A small image denoising model, trained from scratch.
Model: arch unet, activation relu.
Data: trained on aerial photos of the United States (SatlasPretrain), 203450 training examples.
Rows from block 11, named by matrix and row number. Each number is 500 + 50 x the weight over its row's rms, rounded and kept within 0 to 999. All counts start at 0. Numbers have three digits each. After the name is the row's rms in percent of the matrix's.
# convs1: 3x3 conv (model.decb.0.0.convs.1.weight, 64x64x3x3), inputs 48-51, a 3x3 kernel for each
convs1.0 100:475570418450481476443501536523603410569558548538457512503493516480511464439481562516572561398564538473496447
convs1.1 100:531519562485502471477510513504435475565421404487583447501408458428428484566532504474517508547553508501480513
convs1.2 098:539472502581490440484584449578477484523497549516419479486407481537474535504516547539489548559483525419564541
convs1.3 100:506519523455517484619522483373533575383513486460525526543527457448626429448494448490528454415582495516594496
convs1.4 098:446510538547512392437594521520475510481493514525523523453483429514498509377510479569529453445514528478477496
convs1.5 101:465436518505537477404462461575529520480563454555504496543518403425525382487468390456563507502480530518536488
convs1.6 102:460516413582482591437396487455509375537515556524664458491450508541380551504515459487508436506467461527530465
convs1.7 098:490471463446481538494467514475525504466523506457492545449540533425456513530475511476533451512432565543533484
convs1.8 104:457530572553528493448545493505556444548571537498550415419440432461531436522507450458495537515421455462566557
convs1.9 098:464503463428479455565464405549538526570455480596572480629576531520433537467503463510414424548618596560477526
convs1.10 102:464497522531496404496547602455603475397532520498534555500538490524572518541506456471457535576440484450553505
convs1.11 106:532472498523500578458524404474496495579456471512534529391537453441536562508583550471474465532531450544536545
convs1.12 099:527463519577547437552468550537512464560573538435485489564542455513549468523542573457592527470497586525593403
convs1.13 095:527556426386495503465582472442484502622542508498470527484426402458445523590456553464555534451487526456498486
convs1.14 099:515483505571650587563563467562544508461555564525480553534508454491502488472466484557560429533416442597488496
convs1.15 103:492473463555477564465553535469473526527517506463492567478472440548519556541505545560449551455420525584513475
convs1.16 101:464443490534600567535558599519486568496551430455675429483547466512545536576520455557423417450474524475501454
convs1.17 102:412429493452501461494552545450484482504529497541547498509414451542509487487466521448554436518420551498501548
convs1.18 094:545491531437498432465525565480541539538518606516514571499532537496424537572493445563451444566484511507639526
convs1.19 101:468526489549483508494535516441451416419552482528492575550491491530522459505500536425473530536597414443553471
convs1.20 099:516500429475454499411489496576603502571469531586479518507493415557558457555544501424440494521466454533489456
convs1.21 110:541529453552542455539554423585476591490578511565480546454541464475536529467397577475536500398426502463428424
convs1.22 101:530555627478512411434508468486510522437462559508475506474454529436545535551514587438573555493447520448510541
convs1.23 102:417502563471473482602491467467512496547563469472400474578626536563514570549591522510395584480506479502455489
convs1.24 101:492510487476442427529464513511482461498584424512509607586418561518435561484424400383531440516526536459502555
convs1.25 104:525531543539459509503541481529534497505489557502558544493519542437449487386484488476490473430479490535510557
convs1.26 106:416490488450448422507372490471420474494508480579549497498495571419553527461462551559512446431477480487556588
convs1.27 102:597537563495424484556541433472451457553486496509505512528525504506479574499500496584432449531553513485574524
convs1.28 097:460420549464520522522498528579536540507557546590506409480513507532557457418463459497492507510561556477459506
convs1.29 104:511468509493556496448487488446540473443446521547478483446531560574522523533485437630520515542456514556546603
convs1.30 101:485493515508509520530538467524396505485528414572515469477531419413443582479469506459532493478367530513481515
convs1.31 101:550388517474486557539472465492528445523502522441564541478481439541473407443510458520530486517553617483435546
convs1.32 100:586454523593543544519554493493635500529469457508451392513453553418526404503575530467521499545392489463499541
convs1.33 101:571452438530519519469470524529531459381563431528541477499498476542574523508329525479531523526487479487456489
convs1.34 097:462467523489494479457506383535486491522488471499553525537507529559518431406555466448508541444561479490402495
convs1.35 096:415517605498501465408446518516384461458398532437448528544514494471479597443496501554596500547563570478526550
convs1.36 097:481532499548528484594392591502555508614504463406513506432460502429576543477400464485440534559593477503510486
convs1.37 100:464550415524511480502511483476507512491484521567466470481491550524496441488559548518513533452498430528482472
convs1.38 104:553420439523529480476512423460479519443556423455521550628544436493599438573458544507549459531514477533391595
convs1.39 106:414513501452528413497465563518495543534431531438572464574388434565483496526542436599456507475536570441436485
convs1.40 099:524415571467450454537518469443654517447513525491590529392486548369446457520503451525487523481534586576557454
convs1.41 101:437522456455515491537516493591500550650514453534548471460525409479546480470489455439494471427493507486493505
convs1.42 095:549492520448449511504548436639522502552509556444527491466561498508528481478459535548484494586594495451451467
convs1.43 095:452415502611497498382546530509583472449473486457503532560544493478442432532533533444579418650480427559537515
convs1.44 098:492460454477509495547528485512397445475516404434435535488512521517494489457611490533529495581563566538445491
convs1.45 103:509493540463524374441495489470507517549543484482451442460543500536524492568557527513591497472472460506432508
convs1.46 097:527459511391524557508459509522467483442447605488513524471467426436565602520530514474482456583532452434553507
convs1.47 095:501469502470491545499561475496482478631451430495517412475411468526528539550405460491456425471491533515494389
convs1.48 099:433542559501439555492513561463437423507453597543441445467477527449494435465390437457465485474500525494496554
convs1.49 095:502464472473460505454524587482587488492527534623466581492592535598524470536536489561538497564514573549606397
convs1.50 100:496515512523530461514441519556484537572510557570510521484532581487503506588579508502532433420583573560503477
convs1.51 099:477433506540398469462424492537532488517499584499471453544507524518484422530593526591512564503563533522459523
convs1.52 098:521522492594444487505524500477419523505516547415473471544544433554458488486474415491452550515554474565539541
convs1.53 097:531519486437531519515559452476547575499596564552437468450551565443552528556603504536518552596610482558466461
convs1.54 100:451528475504537516483534487568564431466546515417512497468483463488564512470376414500554449516482519546501603
convs1.55 094:522580445482519508494593461515546519559496568549472424483490448549469485441482529493528519408529461491565604
convs1.56 105:508568575473489521444508408547524569511477524519508512505511503530445473527474413471475387445503560564468499
convs1.57 100:459544569501439424503553505406463554503464485473514516516490501492505512514432553534481509476488511559504518
convs1.58 102:451579522495503544474401589485510516489516439498455547595435604385459456572523477558524583492541501663520465
convs1.59 098:580539487501507612501506499458590515466454489490457484472515508472508488486561480447484478460436472386572537
convs1.60 102:530517485488567573534545425383439422519486540485457498455475519477454560567576485464550502465491469515475513
convs1.61 096:569508513657535514475510428502570497477636484524549553519489583510586474530499466484547505494568457533587475
convs1.62 104:513578497501467521512449567488514482437532527516443521519484565520485574423508527491431498546516471584475611
convs1.63 096:569597401442423423571477481496508459525438483527478532433478504425433393454537551433595480483535472567565528