Weights of a small image denoising model.
Training: normuon at rate 0.0092, batches of 128.
Rows from block 15, named by matrix and row number. Each number is 500 + 25 x the weight over its row's rms, rounded and kept within 0 to 999. All counts start at 0. Numbers have three digits each. After the name is the row's rms in percent of the matrix's.
# convs1: 3x3 conv (model.decb.1.1.convs.1.weight, 64x64x3x3), inputs 45-49, a 3x3 kernel for each
convs1.0 104:537515546485503476498490535485520481515501499488488500510468506530483498507527460498490523494533461483501467483507493527503533493490509
convs1.1 100:493494472483539506513484509519509513464539483506527494521523470533531491528480492519474474477565475515531497515506485489497505466516498
convs1.2 099:491505478503466461528574516472520521452527538516495477492502480492482489465467471498477507480521486470492540477460505494506556463464503
convs1.3 098:534479461517440474493491501538495482534501489506527535508521532501450482536513486492553515471469494491493512493498473508486500491490534
convs1.4 095:517517492524477504482463522541498542498512469507479457499508453519509505469505465510520487536509506547526518469480487472434491501516463
convs1.5 103:464481516470519514496465508550542531504508520501456516521507528494489486543471498472536496547527566515489512520490531456459491538528528
convs1.6 103:434484544471478491521458510509554451506508491483534491514480524516520517514491496503462525503509508466533471510493450472517445488474468
convs1.7 098:511528449466524511498502513527471506471494473528490513519458493507550489485507510473479478499521450521513474465519516502496482510497476
convs1.8 101:513505493458448499530532545523503496463542532494487505493480438532464503490441501549505429473495484516478533479479501529470544518486502
convs1.9 096:494507507487475481534502424505512492495545454529503498485490469462466465495479462546511491474514523503496508538492468512502478493476501
convs1.10 101:524508489480490489535497513496473492521489475492537491476512507492543509494516445505488514498484514534515547531481475517478466487429486
convs1.11 097:503496481502465527524506540510485464500494460430465543529475528494484498520477478501505519532487494442522503514495474515516497476500507
convs1.12 103:499500482497552506446502501503497498504473528516493527489498502494524494485505507520522490527481501467461533495481458542504475495512472
convs1.13 097:489503492489493448538513467505460509510508507518464448502502479525486490459490460492455485465489516503541464467479521467506484476487466
convs1.14 102:529541520500555470461496526515512518485465493460474488470509507480479511535510524503446493567529546533478472497438514470489483501503530
convs1.15 102:467519461479507512511489492521528486460504498489507448494490479487522504543498514449485499479514526514517520492503513544490510500499509
convs1.16 097:488481546526554540498501507501515483494494488496446473482515503503521465508508527503482473553474546509523541528533470534508483499494470
convs1.17 102:473470510470525497443476507520539545517465474524526466481474474467491464537515522496504487532516511500506522456535490517487527508502508
convs1.18 098:485487544489491479528511477478573499506532475459538545488492544505500548508499521463442464505491473449494471489529467555470513489497495
convs1.19 102:483494484532512525482498522513527494511464510464498502541526504512518479510496457487495505504507503513481500495453466508488502473519465
convs1.20 102:506465481486473489485496542507507500534487488497516499477542460494544484509505471496461509471516452534477525507500502485469487496499472
convs1.21 100:523472502489447524535544554474510534491473533483471506518477496508522542463510483521546510505470482495500525466538499510475474510489476
convs1.22 102:516475492476480501486470490473512521470515512455471496524503523536494481506537494495521485484491482477516575489491522491508461497510499
convs1.23 102:498507511527499528502525509491455505484464457464524516505537527502523559508474497533496463487472486499503496509444533507509485562509563
convs1.24 100:508497504464532505491522489430461524488503469499489496485471491467508486486504504488469502516490473533532454509506519491474521467536526
convs1.25 097:485533483499490473500475482500472488530525533539536469481481506493467472469486483516484504513494480500502477522502525532462471538487455
convs1.26 099:497520474506474507524507524494520478509503513478517511473513540521544475501493476471482497464507500529546517463512504535491529484533544
convs1.27 101:502496502517478515534491511464510516507477456517463498482456529520461509480497482515521499494486494512535507493519506526473553504489505
convs1.28 096:530454460498449525472518487528464481459530495530517511484519493508531484510510489498496488485507499514461539551465499483502555478526491
convs1.29 098:508502466484522491471541452505528511496498516466565462514471514498472480501514487506433451477477505540534454481467438480537523490501499
convs1.30 101:495502503501520510533476516478509470504500556506483556508508541532534495514494523493475481511518474484527480513524550532556486538493446
convs1.31 097:498507509501512498529487479499530509483495557477493483492493447520506473460503495510496502475521516471483540539513462498532460545503457
convs1.32 107:484504530503552489489471523507498533491499481504501482484497573520531477524485492458483508531523510486523458517531464495513484503503543
convs1.33 099:559507523468494465542508502517479553528466520497501490504503476488486492513493491457519517513520500503539449487515494524467448513453514
convs1.34 096:466514510508463508506507497513488532495521484508515484500491492531490516507476479502530514492444489518573458490467544509529518447516495
convs1.35 100:496526482515520507495496513514512537505528494495474564540519498514495533521491519501477456496456487532499502523478497500552501469514483
convs1.36 103:462499497542507532553424478486519474497488525518469491491508520474541477534526484561499463504493506492474502480488493502503478503516505
convs1.37 098:472497498484474487494505492505476471489474462514468527496520455465459522546488509476497538497475508461514480528440504479535469505499455
convs1.38 103:533516499498499555479464481471536468474470540488492472512480495497471496459529492550523506510492571474476463540502517503502500509533456
convs1.39 108:517534471537481506522530509466488482517504485545507554476523491572500456504447524510543488497481518475488506467540499522490488441511524
convs1.40 103:472444518500509526515527486463510483543499493477498488571486516465508477517475519473489495511485535513505520527466534496501508525541435
convs1.41 100:525504492552469518491484471533489537483539513496528517512496493512512524531509518527491528507475509510513480503532540486525500464471470
convs1.42 103:479537503503488535482512530502487533486493460501500505528522517514479530491524482469470471483455479469485476503465520499465530552458490
convs1.43 093:504503500498469504486508520479527502511450545524478540505484514465540483459525489538504487507525471488538503487526524520475419474588502
convs1.44 099:475493531486501499505498489515538490508520502509503528511514528535533489474480499473463532438503553526480497480486478504475534480482505
convs1.45 103:498530507458490444507510526482481493525466501512502489527450473493505473497551501498475476493525514489463480522525510568531494486497495
convs1.46 098:541547470506525497572491496499499539530470491496510497507469543531483510573491471468457524490497494525516538497547484481514461521457545
convs1.47 097:542507488500489499508504506543491504526539536516467534504469491503467485473500451502504541527505495483491469518508475486500548536489473
convs1.48 097:490488504507487501493456460517521534471538458499490509520488474513519513475494475505504469502481522480481474479527554493494529520513465
convs1.49 094:502480479523471508507484479435480511549522485483528494493541498506473461525500543517544466475533551518520512527491493536483489463529482
convs1.50 105:435490498500507497558501513485548523543450513491510471524510528513493523492525467506488552504559461488485505498471466457455515500525546
convs1.51 100:478486536553504522471517506481517520531517486502494517496449513487497505542521490520486504513504503486502474547509496493479519461494460
convs1.52 102:500521486509504462495531503499552522448484456517469501527479493499503531527464534473507412496527525466437516453502502492436517496527451
convs1.53 104:462494488496492558519473507487515499530524501505486463475487468518521448459490519519506488485533517501495474569518509533506527513506492
convs1.54 102:503491501563506463518501567512474472516551497521540514500556490488457529519509506508468481516454527507538502509532505521515474477450544
convs1.55 099:500502497492492500512537493488501515521537498527484478466464497502515521483511518541479491525502550543514516519504511557504480513532518
convs1.56 100:515524501514467524481468508489513510532528486467468511524456497472477483452490503508517485480523501478506499495501490497495502467482487
convs1.57 102:550539521489466515504499491471498489494463496477522479491536527495515453454523518524528493444466461467489520490456501490527479545476456
convs1.58 097:511477463525424467509471521558525513489507485495485479496494495504497473545511520517473495514488572499518494503501528450471546538502510
convs1.59 101:470490532510526457514502460484533520514500486496551496472521475483509474473516517504561507514499508512479481506499484507504480431474511
convs1.60 097:479503481447490524490490567517486463546515547491472533499524506470438533553510571464501486489512513514459486506530482518496529493542516
convs1.61 097:489508506489492458514489480526514504502511417484525498488497495484519499480491452523497486506491447488507482476518441444505482493531497
convs1.62 098:486473505540481540534475475485496461497495519526515480517518483493472474492519492494508495537488567507492498519500512527491470497514500
convs1.63 099:517473455474509478498458527531520527528513539502482507501466488525490479511487490523474525471498521466502501473511470470528528482472504