config.yaml
model: "image denoising model"
dataset: "aerial photos of the United States (SatlasPretrain)"
crop_scale_min: 1
blocks_per_level: 3
residual_init: "none"
optimizer: "normuon"
muon_scale: "spectral"
momentum: 0.9
nesterov: true
orthogonalizer: "newton_schulz_5"
gradient_noise: 0.3
steps: 7500
warmup_steps: 370
weight_decay: 0.0
Rows from block 11 of a small image denoising model, named by matrix and row number. Rows with one number belong to one channel. Each number is 128 + 32 x the weight over its row's rms, rounded and kept within 0 to 255. All counts start at 0. Numbers have three digits each. After the name is the row's rms in percent of the matrix's.
After each channel's rows are labels from the 100 images, of 14976, where the channel reaches its highest value: "place" is the part of the image that holds the peak. Only what is clearly more common there than usual is listed. The data: aerial photos of the United States (SatlasPretrain). In brackets: how many of the 100.
# convs1: 3x3 conv (model.decb.0.0.convs.1.weight, 64x64x3x3, each kernel summed), inputs 32-63
# convs2: expand pointwise conv (model.decb.0.0.convs.2.weight, 128x64x1x1, transposed), outputs 43-85

convs1.57 086:160109156152115183126111105134112150122116068138128100132146169141144134109133092198135071104155
convs2.57 091:144186151123123158126103137130104130132148163127210172134160145158043063119122125096127139105178129138173093074086049103149095162
place: top centre (100)

convs1.35 098:126116081134075179124170132119108110131124131096103062135203178164171096098129107139068116082121
convs2.35 103:073099102116120064137088135117129100091143137088178113138095151133155120098114131165118135165137107082113108155150128111100226113
place: top left (82)

convs1.22 096:186144177146146145096135170158178085152119171173133120154133144114158173134114107131155106170097
convs2.22 092:093074031130100139086167094130140127113094117092106145110160148095122149166147076128098124167149122160172114115118121077068156138
place: centre (100)

convs1.23 105:122131146182141134153126139090162143157083055129122109235109133135124169101158164143143137061173
convs2.23 101:140177098091114145192136084144109079169110059123134194108163166103153147093158105093149100108116069136130119139091135100204126106
place: bottom right (100)

convs1.34 099:083070085104146124103151113123131110115134147136081142130103108170105112138137110086142069096134
convs2.34 094:131185106109154039140153098087067111091119130116143183168093163108092110180154087163069092159099130154100097133104116132087152135
place: bottom centre (49)

convs1.43 088:137137087096190144131152148135127069146156162149113120138151103123030146105139126096173150174107
convs2.43 105:130132211181107154116156137136119150125059156141143114132152148038141152075158126093097110179151146190113107146097117106099095129
place: bottom right (100)

convs1.12 097:110155086121139127147128119107214141164119105125157147175159158150099190074102167135092077144158
convs2.12 100:138222137103126138177113118131065079130065161103054106123172143123136135068110126112179127153098182150182132083134114118132112087
place: bottom right (100)

convs1.17 093:143149116119125075103106159130101144109080110058093135103122169138165111105096163116124092201069
convs2.17 106:168102139066085138152143061160083145162165178098097137137150115122079112148141100095145139106126114109121181119140138151099064154
place: top left (94)

convs1.36 107:087130133093120130067163096129122159153118112111155141088144106170102077105057125163169107137112
convs2.36 094:103114126209171116135146164138086128160119124158109085073106110114145156079100141139125199225125143109173119098144144124089142091
place: centre (30)

convs1.21 109:102096108166160070161104179091122131120125128131146193116058122119097163133118121130114121181133
convs2.21 092:108145143142154143140130145118147157126053110147115189115061120153174115156125104144166096116146084106164121166128118133132157123
place: bottom right (100)

convs1.47 090:139102128141118090126090075158054147110096127118131105099078146165138135159099049079063151120135
convs2.47 109:090093133163176137162140089102119122163126064108160134124087128100170138124117102160104111108143166101169175138164173184142158093
place: bottom left (90)

convs1.54 090:119121059092066112162150143098155078143129144101131132070166156102123105085106104127144133081199
convs2.54 104:137128139172100136112113174136107169132139097188187115120130091085134120164178127096141133129131101165123179040153124129158126110
place: bottom right (100)

convs1.44 112:146132096163088130114146125107112121104107045170119068142170141173136114128173176078090132154118
convs2.44 099:143126131139146141116117165089180181139115103146103081123122159141145163137143140075150058157152132153210165100082140155170156169
place: top right (34)

convs1.9 105:168079133106162163076160119145174131142146156120077177158160115133147115108115161163117158072082
convs2.9 108:114114150123077137085216195073127108153062153055146099128107152083100157157141150101118090082136118101102050149133117077099117128
place: centre (65); bottom centre (35)

convs1.29 107:135139156042051105143136114116094153089127124112120104149202121151105086059178115106162099130132
convs2.29 110:126188135093128145092148153210153117142139182157111108187096144134115151158145118089110159128099103094143099050190145145119165091
place: bottom centre (64); bottom right (36)

convs1.63 092:148128143115123128137122065082104195106167088060104117067161149142181155103123093144105116133147
convs2.63 100:136107158113101130158090110128181156096166125192117111124169099101113104105139172143105167096169132106073085135147150097128109097
place: middle right (97)

convs1.15 096:148106118207135122148116141192092106102120171122144137150135141173138176152095148078071185100112
convs2.15 099:102123123109136109067076100063177201113114129127112138135198136170077159104145065114155103109178127088132118145164113141102140152
place: centre (100)

convs1.27 099:121085173185185090118088127093140135162058145101155116151158071119124141094103170109151120168089
convs2.27 101:113135153097169118097082141088115140098085166114161160165227099165156091104123158117100161128062116058150144107103110093141104111
place: top centre (91)

convs1.48 085:123100148131087114076104092154085123158101071181150084045117118133107122162182132174092116153164
convs2.48 102:108127146146156142101147079140100056128132135166104113154117075136155114124102117148068119127099084072129151097167096081145061155
place: middle right (100)

convs1.7 087:100130086178109144154131113111134108077083110177097127113135130084109185143175140084143127100188
convs2.7 106:123116147161120133153054126119075149171119151092055097118068158159090167158147153173115159153092182137172131101175123079135103122
place: bottom right (100)

convs1.30 102:149093091137121109099074116146109069108098113145141110092102145118072097144082145105050126123106
convs2.30 095:068161073112153123168130135083148154074038133118116120095145161096133117155121096119146084132163182159116211147105115140086151082
place: bottom left (57)

convs1.14 105:153165196151133103114079095141130127173148143156204175109131099104168129105146119138143090116155
convs2.14 110:100100108169132123102077075121100120164121052170117125144118155146163149143114152183054121138141097174140084114027095188146113116
place: bottom centre (93)

convs1.26 096:100127132097203124074138094105079174077084095126037122136136123136087155112138116088090137104086
convs2.26 094:115099162090127139011125140161148125102133141148165167094085171092142146138133149150158101138114114172123125088142114111136114168
place: top centre (58); top left (40)

convs1.39 108:125150107163146089134097090088119190131078098135097133117129126133147109075072184114102145158168
convs2.39 102:152173171105205152127130130127136133204156072129154119160107141136163147166093142164139120064132085095145113178038127103159073131
place: top centre (93)

convs1.4 094:088192151158100087136143140108154135133164121126127141076125117159120180146143183123130171127162
convs2.4 085:096096095162111175139117138092094202166118122122120112147150128151070106078134132163145163081091141137133178115160111155183077135
place: bottom right (100)

convs1.58 117:182166082133102151062131111152117149171126092172138120129188122102156164112143183137176125153126
convs2.58 103:147152100187119135159132067194157147116125132133147142166128068094124115136148139113122092121050156134149105150131113180066104160
place: bottom right (100)

convs1.0 101:119125122098079118175109118131130074144136166128098171118141114108066103126138102145132167194097
convs2.0 099:162081069135138143121146178160096121092189155139130171090073135162134152111170116110218108093141140140127108124080147103118125106
place: bottom right (100)

convs1.24 103:130069147195184084146091111154097105091062193119097145106118120136176147105140130128106111146131
convs2.24 103:088132119150162132111155083153151167157146126122121121091152115125133097154117138091108145147123047108157144155157095128149071110
place: centre (100)

convs1.25 097:120124126112165186082087124125123097066107098063156174082115074127087089128110097098098118178112
convs2.25 091:065126157102081085112117117106081123180143111161103144068120045117115133165131164132183156118176116189089147123123079204162086087
place: middle left (100)